Weights of a small image classifier.
Data: 123503 training examples, 12.7 epochs.
Rows from block 2, named by matrix and row number. Rows with one number belong to one channel. Each number is 50 + 15 x the weight over its row's rms, rounded and kept within 0 to 99. All counts start at 0. After the name is the row's rms in percent of the matrix's.
# convs0: first 3x3 conv, stride 2 (model.blocks.2.convs.0.weight, 192x96x3x3, standardized in use), inputs 0-13, a 3x3 kernel for each
# convs1: second 3x3 conv (model.blocks.2.convs.1.weight, 192x192x3x3, standardized in use, transposed), outputs 0-12, a 3x3 kernel for each
convs0.105 100:45 28 45 36 23 48 50 37 50 32 65 37 60 69 14 65 29 56 26 38 51 45 84 69 45 51 54 26 37 43 48 51 54 46 59 49 49 46 29 36 37 41 50 53 40 30 45 62 40 42 53 56 44 46 51 46 11 47 52 56 43 35 61 35 47 80 40 40 53 49 35 71 40 50 42 54 65 40 48 56 45 60 29 20 44 51 44 53 58 74 78 68 67 41 41 51 55 67 60 31 36 36 21 27 58 36 00 43 29 25 40 74 59 66 62 52 62 34 64 57 50 55 69 46 46 62
convs0.106 096:46 54 63 58 69 77 37 39 53 74 40 48 31 37 19 52 74 56 38 33 47 50 56 69 62 73 69 54 60 60 38 47 39 41 41 52 72 43 59 56 43 50 30 46 46 35 29 39 47 54 22 69 62 66 46 42 38 67 66 55 50 37 45 36 41 55 34 29 58 45 33 47 56 44 28 55 47 41 64 55 50 33 21 62 49 50 64 49 71 78 43 57 65 57 71 64 51 41 27 45 77 61 67 75 27 35 32 42 65 56 69 55 50 57 52 35 44 43 81 77 76 58 48 41 57 69
convs0.107 094:67 62 45 64 62 60 50 44 52 47 42 29 66 69 50 44 71 48 57 57 63 43 47 72 28 47 60 51 54 67 33 38 50 38 35 47 30 44 43 57 55 71 36 55 59 55 51 35 31 75 72 47 55 38 47 49 55 50 53 51 38 40 23 31 58 65 37 47 61 53 39 77 41 50 58 43 46 51 37 50 51 17 41 78 08 64 99 40 71 99 35 36 52 45 61 76 52 78 68 33 53 20 46 61 42 99 67 51 49 41 39 47 63 45 62 54 35 44 34 54 32 35 80 51 39 49
convs0.108 105:51 60 41 58 60 66 61 51 62 80 54 65 43 43 27 45 64 39 31 30 35 45 58 46 47 54 41 50 44 47 58 43 45 49 50 29 77 80 86 63 57 50 60 57 47 63 26 67 41 48 59 39 48 28 56 52 53 45 46 41 46 40 28 41 73 61 56 39 33 49 24 54 52 54 55 58 56 60 54 60 54 44 54 40 58 74 76 42 45 52 57 55 51 49 61 52 60 61 62 68 76 95 63 55 75 50 47 74 41 49 39 61 64 46 53 57 41 44 35 41 57 52 54 46 51 49
convs0.109 087:45 41 41 47 43 43 65 59 59 28 26 59 00 03 26 70 71 81 44 34 25 62 55 50 58 59 49 55 41 43 58 34 45 60 39 50 61 59 46 59 43 50 65 60 59 56 54 49 52 36 22 70 49 43 63 64 40 58 44 46 40 43 42 58 74 70 45 00 16 82 74 67 45 42 44 55 45 45 52 54 61 50 53 46 78 80 57 58 46 25 47 51 49 48 57 58 53 51 51 58 55 53 82 51 64 42 43 44 58 54 54 46 35 45 60 57 53 45 49 42 52 42 38 65 62 49
convs0.110 109:45 48 30 81 64 36 64 41 45 78 75 34 68 61 53 74 62 47 57 71 76 29 45 59 46 60 49 36 64 45 52 57 61 42 61 80 43 65 36 56 64 40 60 65 59 51 49 54 44 40 65 47 57 71 32 71 66 39 36 64 22 38 81 71 83 68 58 58 45 76 47 43 35 52 55 41 66 68 53 64 59 39 87 99 30 61 62 66 51 33 39 37 49 46 36 57 57 37 39 45 27 51 53 72 47 61 64 42 55 56 57 52 58 44 57 62 46 46 69 64 48 32 41 49 54 42
convs0.111 111:67 49 46 60 48 54 76 56 56 43 52 62 52 38 62 45 65 24 26 61 97 14 55 59 25 41 84 76 66 79 58 61 83 51 46 76 46 64 67 57 75 35 56 64 38 37 56 43 56 61 66 50 51 38 85 28 35 85 52 44 51 49 49 29 38 61 29 42 36 69 74 57 51 39 45 44 35 43 46 41 65 54 66 69 50 52 50 44 50 31 62 40 51 47 67 48 66 70 48 62 46 44 66 55 26 81 50 62 63 60 55 57 29 63 59 47 57 59 33 66 39 30 39 46 47 60
convs0.112 098:52 51 65 32 28 35 34 42 40 56 30 45 87 55 33 65 49 19 60 47 41 58 67 52 96 78 68 72 55 39 71 64 52 65 60 51 35 65 62 57 68 67 46 63 59 59 51 64 64 54 42 93 55 35 60 55 52 57 43 46 55 47 49 76 76 37 62 71 48 47 67 73 48 46 44 50 48 38 55 56 49 51 68 85 60 84 82 43 64 58 53 58 67 66 67 69 43 49 29 74 39 37 41 34 38 42 40 34 49 25 63 49 36 72 48 29 53 49 50 37 31 46 44 43 59 69
convs0.113 101:66 69 75 64 45 48 58 56 41 30 53 34 45 39 43 63 54 48 22 48 55 51 52 45 49 72 52 25 38 81 39 28 62 62 50 48 55 62 39 69 70 61 58 63 60 47 33 16 59 60 33 53 33 69 31 40 39 28 57 45 56 55 52 33 29 92 77 48 99 22 19 59 50 59 65 63 66 68 51 58 50 54 31 48 71 54 75 81 68 63 55 62 45 56 48 56 54 56 46 55 54 40 24 50 44 46 62 55 48 41 36 65 45 38 47 44 43 47 69 45 51 57 42 50 62 47
convs0.114 100:54 47 41 53 49 42 57 51 39 47 28 72 37 42 51 31 32 22 52 55 54 50 54 51 73 78 71 41 45 42 55 52 46 36 42 41 68 30 39 35 09 14 00 00 02 36 45 69 44 44 41 46 41 69 36 28 51 51 49 55 47 64 64 53 74 55 25 68 73 58 91 97 44 48 43 57 47 50 54 55 55 41 46 60 39 38 55 49 47 48 61 52 61 51 56 52 43 43 47 36 61 59 61 67 56 65 75 74 48 47 35 40 43 36 53 52 46 42 54 43 72 51 67 40 29 39
convs0.115 110:44 39 42 38 54 49 40 17 33 68 47 72 41 29 52 36 49 45 74 49 18 63 36 41 63 62 62 43 35 45 54 60 51 28 45 51 40 17 49 50 46 56 46 64 65 80 65 46 52 45 38 12 61 46 69 57 68 49 51 49 60 34 61 66 45 34 68 51 43 62 83 51 49 47 43 52 46 57 34 41 46 49 37 16 68 55 32 48 56 71 53 40 46 77 60 44 55 36 45 40 16 57 53 62 43 57 59 41 47 49 55 64 56 50 44 60 48 46 61 59 36 73 40 24 37 36
convs0.116 103:50 47 62 71 60 59 44 47 38 69 84 38 46 62 29 27 33 56 56 31 48 63 60 60 52 39 52 76 48 62 44 53 48 38 26 32 65 51 59 57 70 61 48 43 58 50 53 36 39 53 49 38 51 69 36 35 24 74 68 76 82 37 41 86 97 53 52 53 32 33 56 50 57 60 60 53 46 44 68 36 50 78 59 50 70 42 61 59 37 34 54 48 51 54 45 67 53 21 47 48 56 48 57 42 97 48 63 69 70 66 52 53 46 55 52 27 53 59 46 36 64 56 40 44 49 44
convs0.117 106:45 49 52 51 40 63 34 43 43 40 50 38 53 78 60 56 25 51 59 57 31 79 58 24 59 51 50 58 53 68 57 47 58 43 45 32 33 49 57 30 38 54 62 41 56 51 57 78 59 48 30 58 38 23 64 33 50 50 48 66 56 40 70 74 66 48 32 59 64 71 59 00 48 44 37 43 55 32 45 49 44 22 48 47 56 59 60 58 62 57 60 56 46 65 52 64 59 45 49 72 40 30 48 29 62 30 27 55 40 47 42 33 56 53 61 55 47 41 39 50 53 47 37 58 37 39
convs0.118 086:52 42 45 58 62 58 43 42 48 63 52 67 71 71 54 65 52 63 70 83 73 69 80 66 54 67 63 55 48 54 53 62 55 55 55 50 48 51 38 59 67 44 58 59 50 42 54 54 47 51 47 61 47 40 40 48 51 36 34 37 45 52 50 53 54 56 53 50 61 55 53 41 53 55 52 48 47 47 43 38 44 45 62 65 79 87 88 57 58 54 54 53 55 57 49 46 63 54 51 72 67 70 69 70 65 60 60 66 51 68 54 41 56 49 43 56 58 61 39 41 48 45 42 41 46 43
convs0.119 112:46 59 63 46 66 67 27 47 46 24 46 73 77 52 59 75 59 51 42 55 58 46 61 62 70 73 65 62 62 48 45 42 28 42 42 46 63 58 64 46 49 52 75 55 60 55 54 53 58 52 58 33 45 52 45 40 58 51 62 65 49 54 65 39 54 32 77 75 28 53 46 62 47 39 54 41 44 42 50 49 47 47 11 18 56 23 33 82 77 82 44 38 43 62 31 39 46 41 49 12 30 56 52 09 24 55 47 54 49 67 85 41 36 53 43 56 61 60 58 52 50 56 73 66 49 64
convs0.120 107:70 68 58 68 61 48 54 57 29 66 74 64 48 74 99 25 62 87 53 34 49 60 44 39 59 55 33 56 38 65 67 46 57 68 59 41 29 37 67 34 43 66 37 23 61 34 59 65 38 40 65 54 44 62 42 48 58 35 54 54 38 38 60 57 56 51 16 66 71 48 22 41 48 58 65 41 48 59 45 52 62 49 54 61 34 40 31 53 46 32 54 45 43 48 49 52 47 40 43 39 74 78 26 56 69 25 44 83 48 47 48 52 46 39 55 55 53 46 47 50 47 51 55 42 38 53
convs0.121 100:48 37 47 74 66 62 61 48 47 66 29 41 30 24 46 32 49 88 54 50 30 91 64 22 73 61 37 61 54 50 64 40 38 55 49 41 54 66 73 43 48 76 25 23 45 52 78 44 41 44 67 51 24 71 54 52 69 76 40 56 91 32 39 47 48 42 37 57 41 70 38 23 54 55 36 67 55 43 68 51 32 26 29 55 57 52 54 65 52 54 45 27 20 51 33 40 73 73 67 77 68 34 76 84 80 52 46 68 51 46 47 57 58 55 56 63 42 41 49 31 57 59 26 56 71 42
convs0.122 110:51 79 68 41 59 65 63 59 55 38 78 59 46 60 67 64 48 21 42 53 36 54 46 53 23 46 42 43 58 41 54 56 53 25 31 24 65 46 52 49 56 52 36 37 42 57 41 19 50 62 45 26 62 50 62 65 77 74 57 60 60 37 56 64 69 48 57 61 63 51 56 72 41 43 58 27 46 48 43 65 61 53 78 56 70 58 34 47 51 34 48 56 51 31 44 68 31 48 64 60 44 80 57 68 68 58 52 54 50 50 79 58 65 56 42 44 58 37 56 64 29 75 66 20 34 66
convs0.123 098:58 55 60 61 52 49 67 55 61 48 38 48 53 58 34 58 89 74 53 49 63 45 44 53 52 35 40 18 50 39 47 56 54 57 64 48 57 52 48 49 31 41 53 50 27 57 59 31 42 44 40 46 70 52 59 44 52 35 60 36 67 66 60 31 05 53 40 02 00 77 60 49 50 53 49 55 51 48 50 54 53 49 67 79 67 65 80 00 00 20 46 46 41 57 40 40 44 46 40 68 47 38 54 52 46 56 59 46 52 48 44 59 53 49 61 67 69 17 47 54 39 39 57 65 45 53
convs0.124 108:66 49 61 55 42 44 56 56 56 50 51 88 69 63 84 51 83 47 55 56 65 38 51 59 38 45 54 36 58 34 55 55 54 54 37 40 54 72 30 43 54 48 34 65 55 35 28 40 73 40 63 80 52 55 73 51 55 61 39 45 56 54 40 48 04 29 58 00 57 48 46 39 60 56 49 61 43 39 61 44 44 44 60 51 48 49 49 81 76 45 44 52 54 61 42 45 54 38 37 26 21 41 35 34 40 78 53 74 68 28 47 65 48 57 61 47 33 60 63 74 70 61 11 23 47 34
convs0.125 109:62 55 54 59 61 69 46 66 74 64 72 49 60 90 66 23 60 57 63 63 42 66 74 42 68 28 16 60 53 50 53 56 48 35 56 39 43 69 59 38 57 55 24 43 76 47 56 64 61 86 49 79 42 49 44 59 53 39 31 43 20 44 65 17 36 56 22 37 30 77 99 33 56 58 45 53 45 51 51 53 50 53 50 64 40 39 46 51 70 67 49 47 42 43 50 49 49 54 55 61 68 70 69 69 44 72 37 42 65 64 70 41 47 52 33 51 48 42 50 48 40 49 44 56 38 44
convs0.126 098:64 57 65 37 20 40 62 58 63 52 43 39 67 49 41 52 27 27 48 48 32 33 56 54 35 64 44 50 49 57 33 35 34 70 57 48 22 33 38 24 75 48 60 69 63 53 51 69 63 41 52 72 58 53 50 47 60 67 66 38 47 29 37 70 42 02 28 23 00 75 64 85 58 56 49 54 50 39 50 57 40 73 35 37 57 54 36 37 44 26 53 37 45 68 50 55 59 48 79 37 70 47 58 63 50 44 67 40 46 45 34 52 58 41 62 47 41 32 59 50 48 19 27 54 83 82
convs0.127 106:39 41 67 63 63 59 50 48 62 67 46 37 65 48 36 57 73 62 57 47 28 51 32 29 64 59 58 40 60 46 59 57 60 68 82 81 40 66 31 36 76 51 47 57 56 55 50 12 76 84 60 06 37 54 36 48 55 35 49 73 42 33 51 57 80 60 38 49 51 45 26 16 58 73 80 51 60 61 46 49 49 44 19 21 47 24 25 63 67 53 70 59 50 39 31 45 47 38 32 41 48 14 63 33 48 87 79 68 36 49 36 56 54 46 48 48 50 32 55 36 53 44 55 46 46 33
convs0.128 101:71 55 40 68 50 36 77 48 41 75 60 65 70 98 45 68 44 30 58 49 35 96 63 48 81 69 57 36 55 57 42 36 25 69 47 40 41 24 33 51 30 36 70 58 44 75 61 61 46 43 54 91 64 35 74 51 45 15 42 40 47 44 38 39 48 78 38 63 60 81 52 62 50 41 52 52 47 48 54 61 48 67 60 32 98 44 00 99 54 67 50 48 40 52 51 35 56 57 61 39 58 29 37 64 29 52 59 28 54 53 42 64 48 53 66 62 62 81 59 55 61 61 46 78 43 32
convs0.129 106:41 45 32 54 54 41 38 38 41 61 57 63 34 38 46 68 58 38 53 60 52 44 44 56 52 33 42 50 39 42 45 40 43 67 55 52 51 63 38 56 62 24 75 73 20 69 41 73 85 37 65 55 56 62 39 49 66 61 62 64 56 67 51 50 69 59 52 59 58 70 14 48 54 47 46 57 56 59 46 57 63 67 09 16 28 15 56 31 44 82 50 40 49 44 57 41 49 59 50 54 48 57 35 94 38 77 51 47 33 49 50 29 56 54 54 57 53 45 15 62 35 46 59 56 66 56
convs0.130 107:40 31 37 44 43 34 67 69 54 64 89 48 50 52 59 37 15 42 53 38 47 61 50 60 51 46 55 46 53 67 43 51 56 27 11 29 63 30 42 38 29 47 41 48 71 71 66 80 31 59 55 51 42 38 59 32 55 40 37 32 35 33 25 51 66 34 57 55 23 71 71 47 59 49 48 61 58 61 64 54 60 48 39 53 26 39 57 56 57 56 62 60 55 55 41 39 56 60 51 50 57 99 52 56 62 16 35 39 73 46 40 67 48 38 57 39 38 63 42 42 41 64 59 57 50 65
convs0.131 107:58 62 48 57 55 50 51 48 44 69 55 59 53 48 47 32 34 26 68 65 68 51 62 56 27 25 34 53 50 58 45 48 56 39 41 49 50 53 39 47 49 44 45 51 48 67 65 78 52 46 39 45 54 45 56 43 44 34 29 34 58 61 79 60 68 59 32 42 28 33 37 50 56 60 57 43 43 43 50 47 49 49 49 47 24 00 10 71 90 79 41 43 45 45 38 36 58 54 50 43 33 33 27 29 38 74 70 70 55 55 57 60 58 55 40 38 43 51 73 66 42 41 48 32 55 44
convs0.132 096:45 54 52 41 37 44 36 38 30 25 43 49 52 49 53 85 50 45 32 60 64 27 72 58 30 63 55 49 60 40 30 47 37 36 62 64 70 56 52 52 32 53 30 38 27 24 53 46 51 66 37 51 65 59 36 35 40 76 43 65 58 38 68 78 83 64 09 67 95 15 05 73 43 47 55 35 55 51 41 58 53 45 76 60 24 48 60 33 58 54 43 60 46 37 41 51 65 66 68 37 46 77 63 37 28 57 64 51 47 42 46 35 30 57 54 35 42 31 67 53 44 67 73 20 37 44
convs0.133 105:33 37 52 34 49 68 60 52 65 56 19 51 51 45 44 61 60 66 67 44 48 46 33 49 57 25 37 61 73 30 51 77 63 46 50 40 43 32 70 32 42 43 34 49 30 44 43 68 57 39 59 32 27 41 82 62 67 67 91 60 43 36 37 41 32 41 23 27 51 42 55 44 46 48 62 31 50 50 38 56 72 68 59 59 99 72 60 54 38 31 69 47 45 55 51 54 30 42 45 59 71 39 41 61 50 55 46 46 52 76 55 55 55 68 48 65 51 45 43 40 68 26 62 80 37 28
convs1.105 083:70 70 77 29 29 37 45 36 36 33 26 37 28 24 50 31 43 48 60 38 39 66 72 53 41 19 27 42 78 46 43 39 71 42 54 60 54 45 51 49 62 63 35 32 25 46 39 53 41 35 51 44 38 39 54 46 42 59 41 49 73 45 36 44 25 30 50 54 36 34 46 31 69 61 65 72 61 73 50 45 41 58 41 38 41 58 65 53 64 41 60 78 58 87 81 63 68 72 51 47 36 22 52 71 42 51 39 49 29 60 69 34 35 64 33 48 41
convs1.106 076:49 55 64 49 40 61 57 44 85 29 46 51 18 46 53 61 41 51 42 44 37 63 56 68 38 34 26 41 31 65 40 62 61 75 50 64 50 52 73 50 60 80 49 75 92 38 32 43 40 51 48 61 52 44 63 51 40 65 61 35 59 45 41 64 54 28 54 66 50 56 58 55 54 52 52 54 77 32 45 27 28 58 49 55 62 35 55 57 35 42 65 62 54 83 58 66 46 55 41 78 65 76 82 53 62 53 51 48 49 63 42 46 59 41 52 35 38
convs1.107 094:90 57 44 57 27 27 35 60 38 70 41 42 78 40 42 73 32 40 49 87 70 40 56 64 29 57 18 38 53 49 56 47 53 56 52 54 72 47 55 83 70 69 52 66 55 47 46 55 36 63 71 31 28 33 52 48 50 52 63 47 45 53 37 53 57 61 37 38 56 53 75 66 65 44 58 79 57 45 47 16 44 29 71 44 52 56 25 48 40 22 46 68 52 69 59 52 39 53 57 40 53 73 58 54 53 49 41 40 45 40 33 47 35 42 26 44 34
convs1.108 116:52 41 50 71 57 73 30 29 41 38 32 37 46 51 28 28 82 41 65 46 35 50 43 26 44 25 14 78 65 50 53 47 78 62 40 40 45 54 54 58 50 70 52 89 52 59 50 43 61 62 48 40 58 38 38 52 55 75 62 56 60 33 46 43 75 43 44 55 48 30 67 41 41 80 66 32 57 40 35 45 52 62 53 48 69 33 39 53 47 55 58 66 53 60 45 43 48 32 49 55 43 56 51 59 46 58 47 56 66 44 59 77 61 64 83 64 72
convs1.109 114:44 44 39 73 63 46 55 33 52 35 24 28 41 26 49 58 56 38 44 49 38 71 49 29 59 26 35 37 62 34 75 13 67 54 54 17 42 51 57 51 41 46 36 45 57 39 39 46 71 70 93 38 62 53 38 53 49 61 61 61 58 44 58 43 54 41 66 70 80 56 71 75 36 57 47 37 54 36 71 65 52 53 67 74 55 56 47 45 37 56 44 58 61 36 34 35 36 26 45 41 44 52 40 31 46 17 35 32 69 70 60 61 63 65 48 55 49
convs1.110 079:55 66 44 48 68 64 52 66 65 42 62 48 59 69 46 75 54 46 68 57 52 50 51 61 53 80 55 59 41 56 57 27 37 42 51 36 27 37 39 41 29 57 47 51 55 33 49 51 40 48 60 58 73 65 37 58 49 46 48 64 45 65 58 49 56 57 53 59 62 45 60 36 17 36 57 24 46 47 38 43 54 49 50 59 53 46 61 52 43 49 25 14 30 24 36 28 60 39 84 76 74 53 78 64 77 48 89 59 66 50 48 56 61 58 61 64 67
convs1.111 071:51 43 44 34 65 54 34 26 31 68 59 64 58 89 84 48 51 51 34 48 58 34 42 43 51 85 49 43 43 31 45 49 38 47 51 44 37 22 39 44 31 32 53 50 34 81 80 67 68 37 41 41 40 39 56 54 65 52 66 59 52 57 42 51 59 53 60 84 78 41 58 62 57 61 48 37 48 46 37 60 50 43 58 48 58 37 35 36 37 48 40 38 43 82 28 38 46 57 31 46 39 37 34 55 56 65 33 67 46 64 55 35 61 35 59 60 46
convs1.112 092:59 60 62 49 44 61 61 47 58 22 27 30 27 58 68 30 54 54 47 34 67 37 28 71 35 75 72 59 46 36 45 41 35 40 38 35 49 58 52 80 50 58 53 74 59 19 24 39 47 45 49 40 32 68 40 58 59 67 53 53 43 53 56 57 74 73 66 64 69 62 48 44 38 36 33 59 43 55 58 12 45 32 25 62 33 42 63 33 35 64 41 43 59 55 42 41 33 51 44 47 39 47 30 17 21 44 51 47 54 77 48 45 48 42 41 57 39
convs1.113 078:54 55 60 62 59 52 48 69 70 35 24 23 21 35 62 58 47 61 46 41 26 35 41 26 53 68 62 44 42 38 24 36 40 44 49 42 66 59 35 55 53 39 76 67 71 30 33 40 32 40 39 73 59 57 50 56 63 60 65 59 70 72 65 55 64 45 51 59 61 41 63 62 36 23 32 50 32 46 35 47 62 41 55 50 40 46 59 34 44 51 46 67 88 34 09 43 58 51 40 52 75 53 37 59 42 37 34 49 40 49 38 53 55 53 61 53 45
convs1.114 132:56 73 85 63 58 89 52 43 89 71 71 66 63 55 59 54 52 60 75 58 11 82 34 47 60 56 75 56 35 26 86 18 61 77 48 56 76 69 23 29 29 16 54 84 73 50 34 23 38 46 38 52 57 50 35 64 48 61 78 54 87 51 51 70 52 42 67 72 78 66 52 61 58 81 68 58 73 58 43 70 28 78 33 37 69 20 66 55 49 83 61 74 62 57 66 61 53 48 57 60 68 65 71 67 75 51 46 53 54 57 46 53 61 50 51 45 52
convs1.115 061:48 48 46 44 59 45 26 26 27 31 33 49 54 49 73 44 50 32 38 42 56 67 63 53 59 64 36 42 32 35 49 25 29 49 40 29 53 67 58 40 51 58 47 52 64 60 75 47 58 91 47 56 63 36 58 61 60 39 52 77 45 62 65 81 72 59 79 75 51 35 55 45 28 54 29 42 44 50 24 47 37 55 40 40 40 49 44 36 30 38 21 22 10 19 20 64 31 18 34 01 23 16 50 38 12 17 27 36 61 51 52 42 30 36 52 41 49
convs1.116 074:60 62 70 64 67 79 59 74 59 45 47 22 46 48 40 56 34 18 51 61 66 53 47 70 52 59 73 36 52 38 47 31 31 36 45 21 08 45 31 57 37 54 43 44 35 46 45 71 51 50 60 47 57 48 42 54 56 45 57 55 43 75 71 51 49 59 53 58 43 35 43 50 27 38 20 45 57 50 35 59 36 45 51 56 46 38 41 43 57 65 37 03 46 56 33 44 31 35 68 64 63 44 46 49 31 67 44 67 63 51 67 43 48 48 55 59 65
convs1.117 076:65 47 66 58 41 79 34 37 60 36 52 64 46 75 54 46 35 59 36 27 59 25 39 46 52 51 45 52 34 23 76 22 38 55 41 21 45 73 48 70 59 29 28 30 41 41 57 55 52 31 22 29 35 51 39 45 43 24 52 53 24 76 58 44 60 67 54 52 45 45 41 46 24 44 30 62 61 56 30 47 42 53 51 25 56 65 42 72 63 55 20 12 59 47 37 72 32 15 55 51 34 38 28 26 35 38 52 32 55 64 67 72 45 57 49 60 49
convs1.118 168:41 52 50 33 53 51 62 75 84 41 48 45 31 52 33 33 54 47 72 43 53 69 43 43 44 24 43 88 79 63 72 37 80 51 62 64 47 64 59 46 67 77 43 57 42 32 46 47 23 37 40 42 64 57 46 51 40 26 42 43 36 55 32 49 37 39 22 35 32 31 38 27 44 68 44 75 41 44 53 38 41 30 29 57 44 52 67 60 51 39 35 37 49 37 61 57 49 56 55 40 37 56 63 52 47 58 46 50 36 49 48 48 46 58 59 73 75
convs1.119 098:31 65 35 45 54 59 57 53 53 64 77 55 58 38 34 26 24 13 47 54 57 52 52 49 47 26 44 47 67 49 72 42 44 79 26 64 21 17 22 62 63 60 34 52 46 66 59 36 84 59 60 36 33 33 55 62 41 58 51 55 53 64 89 56 64 52 40 53 52 49 63 55 16 51 20 73 66 71 69 60 50 36 52 50 44 51 46 43 54 45 57 48 48 54 48 54 64 42 51 70 58 44 71 67 58 59 71 64 47 37 40 41 42 61 57 41 44
convs1.120 138:47 41 47 42 68 67 31 60 49 51 41 70 44 50 58 55 59 35 52 63 76 54 68 58 45 69 65 63 43 65 32 39 49 38 51 45 40 49 43 57 48 52 58 51 51 56 56 60 52 39 69 51 57 60 33 49 64 22 31 55 49 61 42 64 67 41 59 55 58 55 28 31 42 33 44 42 30 37 16 74 91 47 46 55 50 62 45 52 82 48 51 38 37 60 43 38 54 36 29 37 46 48 52 43 56 43 47 57 52 53 56 61 60 52 64 66 66
convs1.121 076:15 45 57 38 31 52 01 20 32 02 30 50 14 43 49 44 55 58 56 44 31 84 65 53 80 50 76 36 58 36 51 52 43 47 59 24 46 57 56 48 39 62 49 62 52 59 67 52 43 59 53 51 64 71 74 54 58 41 39 37 22 25 46 76 62 45 89 89 70 73 60 54 63 35 81 35 42 55 75 35 32 63 66 52 33 29 37 30 37 38 64 45 52 50 53 46 49 45 41 53 66 38 68 50 72 43 31 55 43 50 62 44 51 43 59 42 49
convs1.122 082:66 45 30 45 24 47 67 84 55 64 53 59 58 57 55 60 85 86 52 42 46 44 40 45 44 50 38 67 50 50 56 50 61 62 38 77 71 52 57 75 37 55 64 45 44 58 51 52 78 45 67 98 68 83 35 56 58 50 73 57 46 82 70 71 42 61 72 62 48 39 32 38 66 58 24 49 56 37 44 49 61 33 21 46 42 42 48 37 37 58 61 36 42 41 37 41 67 65 49 52 65 38 47 65 29 40 62 28 75 81 81 57 55 73 47 60 66
convs1.123 112:33 45 46 50 29 40 05 11 38 25 46 26 29 58 39 44 55 56 58 67 51 55 45 29 39 45 67 55 67 31 60 42 37 58 33 51 37 51 53 58 43 57 61 45 36 19 50 77 33 41 79 48 61 89 70 54 34 38 43 51 17 39 55 48 44 46 68 73 67 55 42 38 60 71 52 60 39 26 73 34 35 47 72 74 32 60 73 61 71 62 56 53 62 41 48 45 38 40 52 52 58 51 52 54 55 42 47 52 56 45 46 72 66 48 50 42 54
convs1.124 095:19 45 51 43 45 45 75 54 59 35 48 48 20 34 42 53 56 22 42 69 67 28 45 47 42 52 72 72 47 67 39 55 55 58 56 52 32 36 58 30 57 66 50 57 23 38 47 62 47 56 57 64 63 66 40 29 38 53 29 34 45 11 24 44 48 68 42 59 38 36 54 24 30 22 40 26 40 57 61 51 73 37 36 69 29 35 43 53 43 52 39 65 50 63 38 42 49 46 40 51 25 30 48 37 28 40 36 39 43 61 41 50 47 38 56 51 42
convs1.125 092:69 60 80 59 55 56 56 46 78 32 46 40 30 36 67 29 22 21 63 49 82 54 41 31 65 56 63 69 31 54 51 50 29 39 45 74 63 64 83 55 57 67 63 38 40 78 51 38 37 19 50 39 78 50 50 60 29 49 69 51 44 57 40 33 56 68 24 48 86 32 55 47 47 63 51 41 59 41 46 31 63 69 56 35 64 38 48 68 41 29 46 15 29 48 40 32 62 44 50 27 45 34 47 39 21 37 39 40 44 60 62 54 40 40 55 59 70
convs1.126 089:44 39 56 34 40 45 44 58 36 57 47 64 49 47 67 31 28 43 38 55 56 58 37 46 64 70 71 79 38 57 63 46 39 44 38 57 28 45 56 53 69 71 44 38 59 47 43 62 43 47 57 32 55 37 66 55 45 49 28 42 33 46 39 67 46 54 53 59 57 66 48 50 37 37 38 56 45 59 41 36 82 62 42 44 77 58 69 51 37 50 62 63 52 45 49 42 52 44 50 15 50 38 36 29 43 37 48 55 37 51 39 64 47 54 57 52 44
convs1.127 075:58 49 50 30 43 65 33 55 50 49 58 62 58 54 39 18 33 50 46 34 57 68 63 84 45 75 72 43 68 43 31 64 43 57 57 34 51 77 60 67 75 66 62 46 52 40 52 64 34 68 62 62 50 78 53 45 50 44 40 32 45 26 45 48 64 50 45 56 59 42 41 45 43 57 56 30 38 63 42 55 44 53 38 35 39 49 30 56 55 39 68 69 70 56 32 59 30 60 48 46 51 60 51 67 49 80 44 40 41 50 54 50 67 53 30 45 60
convs1.128 095:37 46 39 27 32 40 62 47 47 46 43 53 28 43 45 41 53 49 61 54 28 26 31 44 36 45 60 50 60 23 51 73 42 46 68 72 59 41 53 45 62 69 30 31 28 39 49 66 37 36 53 45 49 61 48 50 46 48 42 29 32 40 61 64 54 46 70 73 36 51 53 46 34 20 50 58 18 72 47 68 77 28 30 54 43 50 58 73 48 60 50 57 63 33 51 56 76 70 64 44 54 24 37 49 27 37 68 62 33 56 50 44 53 42 47 59 34
convs1.129 085:60 47 43 31 40 44 45 48 50 79 57 47 56 55 44 55 26 53 67 81 73 72 82 58 40 11 39 61 40 57 46 25 62 71 42 55 49 40 61 76 64 56 62 58 40 38 36 68 71 50 84 49 58 68 60 37 32 52 25 24 47 40 28 39 57 47 52 57 54 56 56 48 51 56 44 58 49 38 50 29 49 52 43 51 42 31 32 66 59 72 70 67 53 48 41 57 50 61 47 18 46 43 62 59 29 41 64 32 67 50 69 67 54 78 74 64 59
convs1.130 092:79 54 44 82 32 47 68 67 52 58 63 39 64 59 35 50 56 18 54 53 37 39 55 42 57 53 56 67 65 51 62 68 52 82 82 46 29 39 56 63 51 71 55 61 42 10 26 42 35 41 51 52 50 50 41 48 52 38 50 39 48 44 36 54 55 80 67 79 65 27 47 17 51 23 30 54 43 62 24 40 74 35 54 40 56 48 35 34 44 49 48 37 38 49 20 54 23 26 34 25 37 58 34 57 36 38 52 45 59 67 63 40 41 56 51 44 53
convs1.131 171:36 45 39 38 38 43 42 24 38 59 61 34 64 52 55 53 41 40 32 39 53 80 43 61 81 26 48 29 48 16 61 45 37 50 35 32 25 36 28 28 32 19 40 49 43 73 85 55 58 86 74 52 68 53 40 47 39 56 49 57 54 37 52 68 68 72 71 53 64 38 68 59 59 72 63 49 57 52 67 47 79 64 59 57 61 59 60 74 68 59 51 59 61 53 70 60 63 67 68 58 49 60 52 46 56 43 45 49 44 48 50 38 41 55 46 38 29
convs1.132 086:43 55 64 51 61 53 63 44 51 41 43 45 30 41 63 59 49 60 27 65 34 74 65 58 38 55 22 32 34 64 47 36 52 39 57 52 66 48 63 67 62 65 73 74 47 44 42 44 43 67 45 66 37 35 59 54 43 76 55 44 64 39 43 41 70 36 48 44 67 28 54 50 38 40 35 72 44 18 53 38 62 37 57 45 53 52 45 58 68 46 36 12 25 19 40 26 44 47 28 29 37 41 48 22 48 02 19 39 61 64 46 46 72 67 56 70 65
convs1.133 083:55 40 30 46 54 45 30 44 39 61 58 47 55 42 46 70 46 00 52 63 54 59 43 67 58 49 68 60 46 30 50 67 39 56 45 46 54 47 63 62 68 64 44 39 53 49 45 52 57 69 64 69 67 40 51 33 62 54 42 45 43 34 22 58 58 79 62 52 49 67 59 46 48 55 39 38 32 67 74 89 58 58 50 38 41 27 09 25 21 37 58 54 44 45 36 38 52 68 70 54 46 49 50 62 79 76 77 89 45 36 34 40 46 52 66 49 31